Rows from block 2 of a small class-conditioned image diffusion model, named by matrix and row number. Rows with one number belong to one channel. Each number is 50 + 10 x the weight over its row's rms, rounded and kept within 0 to 99. All counts start at 0.
After each channel's rows are labels from the 100 images, of 14976 (inputs lightly noised), where the channel reaches its highest value: "strongest on" is what is common among them. Only what is clearly more common there than usual is listed. The data: stained colorectal tissue patches (NCT-CRC-HE-100K). In brackets: how many of the 100.
# convs0: first 3x3 conv (model.enc.1.0.convs.0.weight, 128x128x3x3, standardized in use, each kernel summed), inputs 0-63
# convs1: second 3x3 conv (model.enc.1.0.convs.1.weight, 128x128x3x3, standardized in use, transposed, each kernel summed), outputs 0-63

convs0.110:45 58 54 55 44 53 44 60 47 41 33 71 57 40 62 40 69 67 42 43 38 76 52 36 62 55 50 47 35 55 40 47 48 52 62 37 47 40 56 47 48 55 63 48 41 51 46 38 30 50 38 60 64 57 29 47 67 73 54 56 53 61 52 51
convs1.110:61 47 40 47 57 64 53 45 48 49 51 44 54 43 48 47 61 52 30 53 58 50 23 54 47 18 29 58 40 54 47 53 60 49 57 37 58 61 46 46 59 36 53 52 73 67 51 65 46 52 54 57 67 48 57 26 47 37 44 48 59 42 42 52
strongest on: tissue: debris (73)

convs0.48:58 38 59 60 33 46 45 24 47 51 41 57 56 65 39 36 44 45 42 50 51 43 47 47 71 40 43 61 45 45 30 47 43 38 57 54 38 59 51 57 54 49 29 65 43 60 48 65 58 58 50 70 39 63 67 42 30 60 65 44 48 56 68 36
convs1.48:46 36 39 71 53 31 33 58 58 58 52 64 45 47 48 54 57 67 53 60 50 53 59 57 63 52 47 51 48 41 41 38 57 63 50 47 37 42 47 58 39 45 41 40 74 34 54 42 66 27 44 27 62 36 48 32 54 47 55 53 45 65 66 42
strongest on: tissue: tumour epithelium (62); tissue: smooth muscle (32)

convs0.22:48 60 63 56 32 37 42 58 41 46 51 41 56 38 62 53 57 38 53 59 48 46 54 57 47 44 39 26 61 65 39 39 35 56 52 50 48 42 39 45 43 53 61 43 51 53 55 45 37 46 32 48 54 42 47 37 52 53 54 43 43 46 59 41
convs1.22:49 58 60 38 50 51 59 45 39 55 54 52 44 43 50 59 58 53 72 46 58 64 48 23 59 43 53 56 60 30 39 66 53 49 60 36 53 37 40 38 50 47 49 51 49 41 43 50 50 47 55 52 67 35 79 38 49 44 52 53 27 42 65 53
strongest on: tissue: normal colon mucosa (88)

convs0.124:47 21 46 47 49 48 49 67 39 62 58 47 63 57 60 51 43 50 41 57 38 54 53 54 49 38 60 42 48 56 44 44 32 44 39 48 50 61 43 55 40 62 64 53 61 40 64 49 42 47 49 32 77 43 58 42 59 54 50 56 40 46 52 47
convs1.124:43 50 51 38 46 53 79 46 40 48 51 58 63 58 47 59 59 52 33 59 41 66 35 48 55 61 47 27 61 44 53 49 38 65 37 50 41 51 44 61 59 49 46 66 45 57 60 59 49 43 64 42 53 42 59 54 50 53 55 46 29 44 46 47
strongest on: tissue: normal colon mucosa (96)

convs0.50:48 49 47 41 32 39 49 44 42 42 56 43 43 57 45 49 37 25 40 56 46 38 28 51 37 33 43 29 44 39 27 51 52 60 55 51 43 37 47 53 49 43 40 53 42 44 44 53 56 59 57 55 37 50 65 55 52 58 64 67 36 54 67 54
convs1.50:45 63 53 39 60 35 43 39 69 63 42 59 58 55 57 57 40 58 46 43 45 43 53 60 53 54 48 46 67 51 54 42 39 58 51 38 53 51 62 39 59 49 49 43 47 55 59 44 38 57 65 43 42 43 60 74 48 60 60 43 66 47 52 58
strongest on: tissue: lymphocytes (100)

convs0.42:34 41 49 49 50 57 48 49 59 51 66 59 48 65 56 49 64 54 42 48 54 53 43 49 54 60 50 46 60 58 47 32 43 51 44 43 57 47 51 44 48 40 52 56 37 58 41 50 42 61 51 36 55 68 36 67 55 34 56 58 55 56 44 52
convs1.42:67 44 41 47 58 37 46 60 44 55 56 38 44 39 48 60 38 35 58 46 45 49 54 68 32 52 58 67 57 55 57 58 48 38 55 54 59 54 54 36 58 50 46 42 54 50 44 47 55 44 42 42 54 45 66 38 43 44 42 25 35 58 59 56
strongest on: tissue: tumour epithelium (40); tissue: adipose tissue (31)

convs0.1:30 46 46 59 44 57 40 57 50 52 44 45 47 54 52 54 51 46 37 48 55 64 46 57 51 37 48 61 54 57 36 41 49 65 51 46 48 69 58 41 52 55 45 54 28 67 44 54 41 52 48 62 33 53 27 55 60 65 59 44 44 47 49 50
convs1.1:58 49 52 53 45 41 49 56 45 53 53 30 54 39 59 68 53 59 34 46 46 51 57 46 68 38 50 85 59 35 50 49 49 45 45 41 62 41 42 49 33 49 53 35 57 50 50 71 55 66 54 56 43 61 47 59 42 55 55 49 57 38 59 48
strongest on: tissue: tumour epithelium (53); tissue: normal colon mucosa (33)

convs0.7:56 36 47 56 53 47 58 51 53 57 50 38 42 30 58 46 41 41 37 59 37 50 53 47 55 37 77 87 34 51 50 42 47 58 46 50 42 42 45 43 57 59 59 37 45 70 43 33 40 44 54 46 59 50 39 53 70 50 62 33 44 44 59 48
convs1.7:55 52 42 51 71 46 65 50 61 53 54 59 53 56 41 63 64 66 56 47 51 60 45 42 58 57 33 36 56 71 52 48 41 42 40 52 55 50 54 36 45 51 46 54 65 56 55 47 45 49 67 53 50 65 45 41 48 41 43 45 31 57 30 43
strongest on: tissue: mucus (67)

convs0.35:54 44 60 72 52 45 38 58 70 55 66 44 52 52 50 49 64 74 50 56 55 42 44 43 47 52 52 68 63 29 66 50 44 51 46 46 63 31 64 20 58 39 44 56 42 34 51 45 45 32 55 50 61 50 33 47 42 51 56 38 71 27 41 45
convs1.35:54 47 60 72 64 60 51 55 40 63 60 45 63 58 30 40 56 61 48 52 61 50 40 45 47 50 58 45 53 37 66 68 60 46 49 58 58 42 59 49 41 62 53 51 60 24 42 55 44 52 46 33 58 45 42 62 40 48 52 61 31 18 42 67
strongest on: tissue: debris (56); tissue: adipose tissue (26)

convs0.87:46 62 63 46 47 55 46 58 53 53 55 52 61 38 56 32 47 54 48 47 49 56 41 66 48 53 54 64 42 46 45 56 53 43 54 48 62 52 55 41 49 62 59 46 60 65 53 64 46 50 26 57 57 45 63 70 59 74 60 51 44 47 51 50
convs1.87:68 47 50 54 32 48 41 51 37 41 46 62 48 51 30 60 41 62 53 55 48 43 42 60 52 43 54 54 60 54 47 44 57 62 58 48 49 38 33 71 31 52 34 39 54 51 57 26 58 48 44 52 30 39 43 44 51 62 42 56 39 60 51 70
strongest on: tissue: tumour epithelium (72)

convs0.29:56 51 56 44 44 56 55 46 43 61 54 50 65 57 55 55 55 69 46 55 71 37 52 46 63 43 44 34 42 52 39 53 67 73 42 36 71 34 39 58 49 45 39 43 45 44 62 67 42 58 53 40 53 46 46 36 41 47 35 62 41 50 33 58
convs1.29:31 48 54 50 49 64 61 51 55 47 57 48 56 54 77 32 50 63 50 54 57 47 65 55 57 49 44 60 52 37 48 45 50 40 61 26 47 52 31 50 28 52 50 55 80 30 59 50 63 50 70 51 51 45 71 57 44 56 65 60 47 70 58 58
strongest on: tissue: adipose tissue (53)

convs0.89:27 51 37 32 43 44 79 41 49 49 60 34 78 31 56 42 51 33 47 53 67 49 49 48 39 49 52 37 46 54 46 47 41 59 64 55 45 53 48 58 49 64 55 63 49 51 56 63 46 48 75 45 63 51 60 68 60 55 49 80 65 59 67 53
convs1.89:70 53 46 60 35 58 45 63 62 50 53 49 56 61 29 16 57 62 62 48 65 61 64 56 62 57 59 47 57 69 48 43 62 44 44 59 41 44 34 43 47 65 36 42 63 34 50 42 67 59 51 52 55 59 35 32 75 64 50 58 47 49 35 41
strongest on: tissue: normal colon mucosa (39); tissue: cancer-associated stroma (34)

convs0.23:73 44 46 53 51 55 40 57 49 51 30 48 62 67 47 46 45 55 58 49 50 55 43 44 56 41 44 40 45 55 54 38 52 54 39 53 65 42 60 46 53 47 35 44 40 56 61 59 56 47 40 29 40 49 59 59 37 52 64 38 37 57 44 53
convs1.23:63 45 37 47 40 60 51 51 65 44 58 39 50 45 49 57 36 54 48 52 58 50 68 45 61 51 28 48 47 39 42 55 61 43 49 46 62 41 41 56 45 48 52 61 38 44 50 43 46 50 52 63 48 36 35 35 53 59 51 33 58 42 59 35
strongest on: tissue: normal colon mucosa (27)

convs0.94:32 58 51 49 44 48 57 50 49 68 49 48 58 56 55 72 52 46 61 45 43 60 45 56 50 68 54 62 61 51 62 46 26 56 45 47 69 42 46 43 42 54 50 60 44 40 52 58 36 43 52 50 51 47 44 43 49 48 63 52 61 52 53 50
convs1.94:50 51 50 69 45 52 36 44 52 48 56 48 58 45 46 28 58 41 58 38 52 61 61 49 54 44 62 59 62 38 54 37 69 52 35 55 43 40 63 61 52 59 50 56 50 46 34 46 60 58 57 48 45 68 59 62 45 36 48 46 57 44 58 47
strongest on: tissue: smooth muscle (76)

convs0.9:49 44 37 53 48 49 60 45 49 54 41 59 49 70 62 43 52 36 61 37 40 64 38 42 54 48 71 31 58 64 60 45 68 54 40 59 50 45 44 59 38 46 32 37 44 41 24 48 60 33 31 45 50 42 43 40 52 58 49 43 56 44 50 47
convs1.9:48 60 54 44 46 45 45 32 37 48 54 44 50 36 87 62 55 61 46 51 42 48 73 55 45 46 48 47 56 52 57 58 35 46 44 63 50 63 50 39 52 51 70 58 54 58 48 41 58 59 74 38 40 68 53 72 57 44 50 56 44 63 47 36
strongest on: tissue: adipose tissue (65)

convs0.18:53 48 40 47 53 46 52 49 43 56 36 43 54 48 46 40 38 43 52 35 51 59 61 52 62 52 60 21 56 58 40 33 53 44 60 56 49 54 45 46 57 44 54 53 54 61 58 48 50 51 63 53 60 58 60 26 80 43 73 62 77 54 68 62
convs1.18:55 58 54 46 23 41 48 36 58 33 75 43 56 38 60 44 41 42 68 43 42 58 34 41 44 54 44 59 62 54 64 50 65 67 45 55 34 61 48 33 53 47 46 57 49 51 46 54 70 42 42 54 60 42 46 51 46 57 37 51 28 54 31 47
strongest on: tissue: adipose tissue (86)

convs0.77:41 69 61 58 44 66 46 51 51 36 62 59 32 48 52 81 58 53 49 44 46 55 62 28 52 39 48 43 46 56 46 43 49 39 56 41 34 57 68 43 52 51 63 49 40 46 58 55 47 49 47 47 70 64 40 51 46 43 58 57 31 76 51 52
convs1.77:57 50 27 54 65 48 43 53 41 52 45 53 51 72 48 30 50 47 80 56 47 38 57 47 30 65 40 36 47 53 53 46 46 37 62 54 36 38 59 50 54 49 39 61 47 47 55 65 39 46 43 25 43 56 44 54 51 51 60 65 65 54 58 39
strongest on: tissue: normal colon mucosa (40); tissue: mucus (26)

convs0.2:45 68 56 55 43 48 49 45 46 47 47 74 51 57 62 60 41 57 50 51 44 48 61 64 54 52 59 38 61 48 62 62 45 57 21 58 47 38 38 42 36 40 39 65 39 54 41 31 59 51 49 49 45 56 53 59 60 56 55 56 58 58 54 44
convs1.2:58 62 50 42 69 48 56 44 41 60 45 85 54 67 43 68 53 52 46 58 49 53 41 59 41 56 53 71 45 51 61 42 50 44 51 51 58 42 56 49 50 63 49 47 35 33 64 45 55 58 67 43 56 54 52 78 65 46 51 52 59 58 55 55
strongest on: tissue: tumour epithelium (55)

convs0.99:84 46 54 50 48 34 50 42 48 73 48 47 72 54 68 36 63 63 56 46 55 42 52 57 35 33 52 36 45 50 61 51 50 54 48 43 50 46 57 61 53 49 59 52 40 53 49 57 51 61 36 55 46 50 33 33 48 44 40 55 51 46 56 57
convs1.99:49 74 74 50 42 41 55 43 51 72 44 50 43 42 61 47 52 57 43 47 78 47 29 59 65 64 52 48 59 46 73 45 52 39 59 54 53 61 40 56 45 44 53 49 56 58 42 57 58 55 70 46 63 45 59 35 53 58 46 48 43 72 44 46
strongest on: tissue: mucus (49); tissue: adipose tissue (33)

convs0.6:67 45 66 42 43 40 46 54 56 64 56 41 50 33 57 55 49 58 59 19 46 65 52 58 46 51 59 42 45 56 54 42 49 42 56 56 49 59 60 43 45 55 56 41 61 52 66 45 45 41 33 60 25 49 55 45 44 44 55 39 47 50 43 52
convs1.6:46 51 56 46 40 66 58 51 59 48 32 45 48 59 67 56 50 56 42 59 43 68 35 30 36 56 73 54 52 58 51 59 32 52 39 60 49 41 44 48 40 48 55 56 44 42 49 22 49 33 60 56 56 59 45 67 49 55 45 59 71 38 47 54
strongest on: tissue: normal colon mucosa (73)

convs0.38:48 47 41 45 54 38 49 50 58 58 42 49 51 49 44 41 58 60 54 55 71 63 46 51 34 37 43 63 48 46 35 58 31 47 40 68 52 63 38 51 58 57 50 73 31 56 49 46 45 57 42 48 64 54 27 50 35 50 60 49 45 53 45 67
convs1.38:62 49 58 56 38 50 43 76 53 52 51 54 41 44 48 67 52 43 56 69 49 45 42 47 57 36 59 50 64 49 44 45 55 65 68 41 63 78 42 64 55 43 36 59 45 46 37 62 78 62 53 51 49 38 49 35 50 58 66 47 37 51 61 55
strongest on: tissue: smooth muscle (71)

convs0.108:69 37 35 47 55 53 45 40 76 61 61 54 56 51 55 40 58 54 70 48 62 50 33 57 41 61 40 48 46 40 50 50 43 51 47 71 47 53 44 47 62 52 37 50 31 34 59 52 47 35 53 71 38 53 56 43 47 49 54 61 29 36 44 48
convs1.108:50 35 47 56 54 53 65 39 55 58 49 47 36 58 67 61 63 54 42 62 50 40 45 37 76 55 42 58 47 52 57 61 58 59 54 43 37 58 42 55 46 34 64 48 33 42 30 54 50 40 52 26 55 56 52 52 49 60 53 31 41 57 66 47
strongest on: tissue: tumour epithelium (51); tissue: debris (48)

convs0.84:64 51 44 53 49 42 46 55 39 81 61 57 43 35 57 48 51 45 49 47 37 53 53 38 46 47 47 57 59 63 49 61 43 58 44 69 49 47 32 59 52 58 55 46 45 52 44 55 43 46 47 40 37 57 59 66 62 58 44 57 38 53 44 54
convs1.84:56 46 65 47 48 45 54 43 45 50 45 61 44 58 47 57 49 58 60 41 36 51 72 55 62 45 60 31 62 52 47 41 48 52 53 44 50 73 37 27 55 60 45 47 23 59 51 35 49 64 54 62 52 59 50 39 41 56 36 73 41 67 53 64
strongest on: tissue: debris (37)

convs0.51:53 37 58 51 27 37 48 43 52 66 52 50 47 51 54 44 67 41 47 44 36 36 38 47 41 37 59 55 67 54 48 61 48 61 32 63 54 67 54 31 51 47 50 42 54 47 45 58 70 46 64 52 48 47 50 44 46 69 72 55 57 70 66 57
convs1.51:45 62 45 50 57 53 51 21 78 66 44 41 50 56 43 58 47 59 36 41 59 45 65 45 59 52 42 51 70 49 52 65 36 44 55 34 45 52 54 56 54 55 52 51 27 36 46 38 43 40 42 44 45 34 62 57 53 49 42 44 56 56 59 53
strongest on: tissue: debris (39)

convs0.4:59 48 41 56 55 57 64 44 43 55 49 55 44 35 64 40 44 50 40 35 53 53 30 36 36 51 55 55 46 47 43 65 29 48 49 41 51 65 46 54 65 39 50 72 48 63 49 35 41 61 57 54 43 48 42 60 38 39 32 54 47 45 60 47
convs1.4:48 57 51 56 43 43 44 50 59 58 44 43 61 63 41 42 45 27 32 30 41 49 53 42 40 32 51 45 38 55 45 46 62 58 48 41 60 52 67 65 68 45 45 40 54 40 64 40 58 54 42 55 46 49 50 66 50 55 51 55 48 54 24 46
strongest on: tissue: adipose tissue (53); tissue: normal colon mucosa (40)

convs0.92:50 60 59 53 41 52 55 53 51 44 70 65 50 41 71 61 64 47 70 52 56 47 67 49 47 42 54 27 67 55 51 55 51 56 58 48 57 59 54 56 51 46 60 37 60 35 42 34 65 50 37 54 53 60 63 55 49 40 52 43 43 48 60 58
convs1.92:59 63 41 37 50 63 41 52 27 39 46 58 45 56 51 58 50 49 34 64 43 57 54 49 37 29 61 55 55 49 72 40 57 44 51 36 61 46 57 47 42 71 36 53 52 67 39 69 51 58 65 40 50 56 40 45 60 67 59 48 56 51 46 47
strongest on: tissue: debris (96)

convs0.55:63 59 34 43 35 47 49 48 58 48 54 50 69 62 44 46 51 43 35 61 66 39 44 46 40 40 29 55 54 39 34 59 46 55 52 51 35 50 55 55 36 58 59 44 55 34 37 48 34 60 57 59 51 55 66 46 46 46 62 60 41 56 56 47
convs1.55:56 41 55 51 61 44 40 56 52 60 57 53 57 55 54 60 57 34 62 47 57 56 29 50 53 56 55 53 53 62 52 47 51 43 56 50 63 41 49 47 38 59 34 51 42 56 78 30 65 59 48 39 58 39 44 59 37 54 49 33 40 86 66 50
strongest on: tissue: mucus (94)

convs0.52:34 35 46 50 60 49 57 52 39 49 41 47 47 44 61 47 45 61 45 35 60 50 40 50 34 34 43 57 63 42 47 67 57 63 64 49 53 53 46 54 37 64 38 45 30 46 35 40 46 48 64 76 42 44 70 39 48 36 55 54 47 56 61 53
convs1.52:58 58 51 64 45 46 30 71 61 56 70 66 67 59 40 44 46 51 57 45 52 49 43 57 64 52 58 40 45 51 60 62 40 50 47 54 42 32 50 64 46 52 39 41 70 45 48 56 39 65 45 63 52 56 41 52 39 48 49 50 59 67 63 59
strongest on: tissue: smooth muscle (78)

convs0.27:72 48 46 42 49 52 48 55 78 55 43 45 56 56 61 49 61 43 62 40 65 46 40 61 60 43 39 25 40 52 41 39 56 50 57 64 62 40 56 41 47 44 47 35 58 36 62 37 47 45 48 43 55 57 39 43 48 58 55 48 52 47 45 38
convs1.27:44 48 58 64 46 47 55 42 53 58 51 64 56 55 47 56 49 35 69 78 56 63 40 46 41 60 52 55 45 39 49 54 63 53 29 50 41 62 38 62 37 65 59 44 70 42 43 70 49 56 62 49 52 55 40 68 49 51 50 52 59 41 49 53
strongest on: tissue: adipose tissue (65); tissue: mucus (29)

convs0.68:68 66 44 59 42 67 54 50 59 65 52 54 48 45 39 52 48 31 60 43 46 63 41 55 57 36 53 48 60 35 52 39 47 54 38 52 46 57 63 51 46 68 39 37 58 51 50 50 46 50 54 57 44 51 67 60 50 67 47 61 38 56 37 48
convs1.68:56 60 57 40 45 64 54 60 54 50 26 51 35 54 58 56 42 59 56 56 57 45 57 40 65 53 38 47 42 35 50 65 58 42 49 58 41 45 57 50 60 46 56 42 41 53 48 52 30 40 59 38 50 45 56 63 49 42 30 34 39 46 67 49
strongest on: tissue: mucus (33)

convs0.95:42 53 51 50 44 59 44 53 48 51 55 46 43 47 45 50 34 41 44 47 62 55 60 57 63 49 66 50 72 71 45 46 32 52 56 48 37 54 57 54 45 68 56 41 33 37 39 39 59 65 66 45 45 46 40 60 46 51 53 48 58 51 63 58
convs1.95:36 54 51 54 61 52 61 50 54 34 54 39 60 54 64 53 42 52 62 63 61 48 67 33 48 87 58 57 49 71 44 63 66 65 48 56 51 40 58 45 37 48 54 55 67 47 56 54 26 43 62 48 40 64 55 50 62 64 62 59 47 49 47 44
strongest on: tissue: debris (32); tissue: mucus (28)

convs0.75:38 55 28 36 53 63 51 37 50 52 50 41 29 44 49 44 56 56 56 52 57 55 68 55 23 70 44 42 57 54 63 47 42 42 57 61 48 53 35 59 40 26 61 55 54 57 55 48 67 53 50 48 36 56 59 53 65 50 38 40 62 67 53 64
convs1.75:47 53 69 55 60 27 59 57 60 35 40 42 45 45 51 41 57 27 75 37 32 50 51 34 60 51 39 38 46 54 44 54 54 42 49 53 37 52 43 40 61 65 40 58 43 38 36 44 43 39 54 52 68 42 60 53 41 40 67 33 32 54 52 72
strongest on: tissue: adipose tissue (100)

convs0.46:49 44 50 37 32 43 44 34 56 44 45 28 51 58 26 49 37 35 39 40 46 31 57 49 31 33 39 35 38 52 20 36 61 60 58 53 57 45 63 56 54 51 53 63 62 66 68 64 52 50 52 70 59 41 71 53 46 58 59 41 55 56 68 55
convs1.46:47 57 47 43 54 52 49 49 46 59 39 54 61 62 46 51 54 54 46 56 57 49 45 50 59 58 55 56 55 78 55 61 56 51 39 48 49 52 46 44 50 38 44 23 47 55 54 55 50 38 51 68 52 53 46 36 46 59 63 33 57 47 54 46
strongest on: tissue: tumour epithelium (77)

convs0.54:48 41 47 35 44 51 26 51 46 52 74 33 41 51 38 71 40 44 50 62 55 63 59 42 40 29 47 68 53 60 35 45 44 47 46 45 31 57 81 64 64 61 35 35 46 42 43 49 50 50 54 53 39 30 46 46 48 48 47 54 39 39 53 50
convs1.54:38 40 43 60 51 48 60 40 44 58 50 57 67 47 72 35 40 38 60 47 51 31 49 42 51 38 58 54 56 59 54 43 43 53 43 42 42 46 57 21 41 45 51 43 62 53 45 37 44 58 57 49 47 44 59 34 44 50 26 54 40 43 62 46
strongest on: tissue: smooth muscle (74)

convs0.53:64 59 49 52 52 73 57 46 74 57 65 56 44 66 43 56 48 56 52 61 76 41 51 64 40 48 67 53 33 40 58 50 51 59 63 57 47 40 42 49 50 50 45 45 49 60 47 50 48 43 41 40 50 44 64 46 37 47 56 46 34 43 38 47
convs1.53:37 52 58 61 39 51 48 68 69 61 58 62 55 61 40 55 58 51 53 57 64 47 46 60 60 62 40 48 66 54 27 43 65 51 65 62 49 64 38 52 42 54 46 43 58 27 55 41 37 48 42 58 39 48 38 50 54 37 34 59 50 45 55 50
strongest on: tissue: adipose tissue (52)

convs0.61:47 54 47 38 38 41 45 43 51 32 42 44 39 65 43 36 41 52 71 41 60 38 59 53 55 51 52 61 42 54 51 55 43 49 40 65 61 55 67 63 49 68 45 52 53 32 64 64 56 53 59 45 39 49 40 61 66 58 53 38 44 48 58 43
convs1.61:43 79 50 52 56 65 53 44 66 31 45 46 49 70 33 51 47 54 33 53 53 56 71 45 47 47 54 58 56 36 73 67 51 52 46 57 60 43 54 39 30 54 48 51 49 39 61 35 58 50 61 32 45 60 60 57 46 59 75 51 54 49 55 62
strongest on: tissue: debris (80)

convs0.37:64 66 42 67 42 31 41 49 51 52 50 52 45 45 61 45 45 52 58 41 47 64 56 55 61 40 67 50 48 49 61 48 42 29 50 44 40 75 54 50 55 57 61 54 57 37 43 45 49 31 53 52 54 30 52 59 27 50 41 23 62 35 49 64
convs1.37:55 29 38 49 51 47 57 43 26 43 46 59 42 50 47 51 52 67 46 45 56 51 46 38 38 48 36 43 45 44 44 42 63 76 50 58 66 53 48 67 54 43 28 58 57 64 40 45 59 58 38 45 56 67 64 41 66 38 75 65 57 45 46 66
strongest on: tissue: lymphocytes (33)

convs0.45:27 43 46 36 50 45 36 41 56 41 56 48 41 50 42 61 58 75 32 39 46 52 46 44 46 59 46 31 45 62 57 41 56 48 49 46 48 63 40 52 52 50 40 57 43 80 63 53 55 42 39 50 38 59 54 41 58 47 72 50 47 47 41 60
convs1.45:54 56 50 46 53 55 45 54 39 47 52 50 66 37 62 60 50 39 41 44 51 53 49 28 62 49 49 40 55 24 48 40 42 65 39 52 48 44 68 42 70 49 45 75 42 48 44 56 48 44 36 49 65 43 60 69 48 53 49 46 55 35 46 46
strongest on: tissue: debris (91)

convs0.24:61 65 51 58 46 67 35 40 28 58 60 41 56 42 50 64 45 45 56 44 48 78 62 63 55 46 51 55 64 61 51 43 38 50 40 46 37 42 54 42 55 45 46 33 44 60 54 59 71 55 44 44 62 37 57 35 53 58 47 33 44 62 42 29
convs1.24:64 55 48 64 19 50 62 71 58 49 56 62 65 51 40 53 46 61 57 55 64 35 43 56 59 53 51 49 50 50 43 46 51 54 44 60 54 62 49 59 44 52 35 54 59 27 58 54 49 61 48 56 70 54 43 52 59 64 52 26 58 68 47 56
strongest on: tissue: lymphocytes (100)

convs0.5:47 51 43 75 48 55 55 50 60 64 41 45 61 55 35 45 56 56 54 34 66 46 52 53 52 40 56 58 54 40 45 60 58 54 44 56 53 59 43 60 37 52 62 46 58 42 57 52 41 58 36 47 55 56 44 69 57 56 57 52 48 50 34 74
convs1.5:57 45 54 48 56 34 54 48 54 69 50 55 49 43 56 48 61 50 62 74 70 45 55 57 60 54 35 66 40 57 57 47 51 49 44 68 60 54 47 54 54 33 59 67 35 58 32 58 68 35 52 48 40 60 54 40 57 55 43 41 49 37 52 58
strongest on: tissue: tumour epithelium (40)

convs0.40:60 65 45 53 51 47 46 47 58 60 53 69 57 43 54 64 56 61 49 37 50 47 47 45 64 37 37 54 53 54 63 45 54 66 52 48 41 43 50 36 51 43 37 43 49 44 56 33 72 42 46 64 66 54 51 55 51 45 55 28 69 52 37 62
convs1.40:60 50 41 39 67 50 44 58 60 69 42 45 46 65 55 40 60 59 58 51 47 57 50 56 51 66 42 68 50 46 64 45 50 49 58 52 44 53 57 45 48 35 51 64 51 61 54 52 57 41 69 60 45 56 66 69 49 50 35 77 24 45 48 65
strongest on: tissue: tumour epithelium (45); tissue: mucus (27)

convs0.60:49 34 39 46 55 42 45 36 48 57 41 39 48 52 51 55 50 63 34 58 40 40 36 32 34 58 36 67 46 45 52 54 49 75 63 54 56 52 38 56 49 31 63 57 54 58 52 56 49 62 54 57 50 57 50 51 41 56 40 59 58 47 59 55
convs1.60:47 52 58 52 39 37 88 55 62 52 50 63 47 48 55 53 50 36 51 48 63 46 48 51 75 67 60 40 44 35 51 44 67 52 46 54 54 44 44 53 51 53 48 65 47 52 56 57 67 51 76 61 54 49 61 36 49 81 47 56 41 44 62 62
strongest on: tissue: normal colon mucosa (32)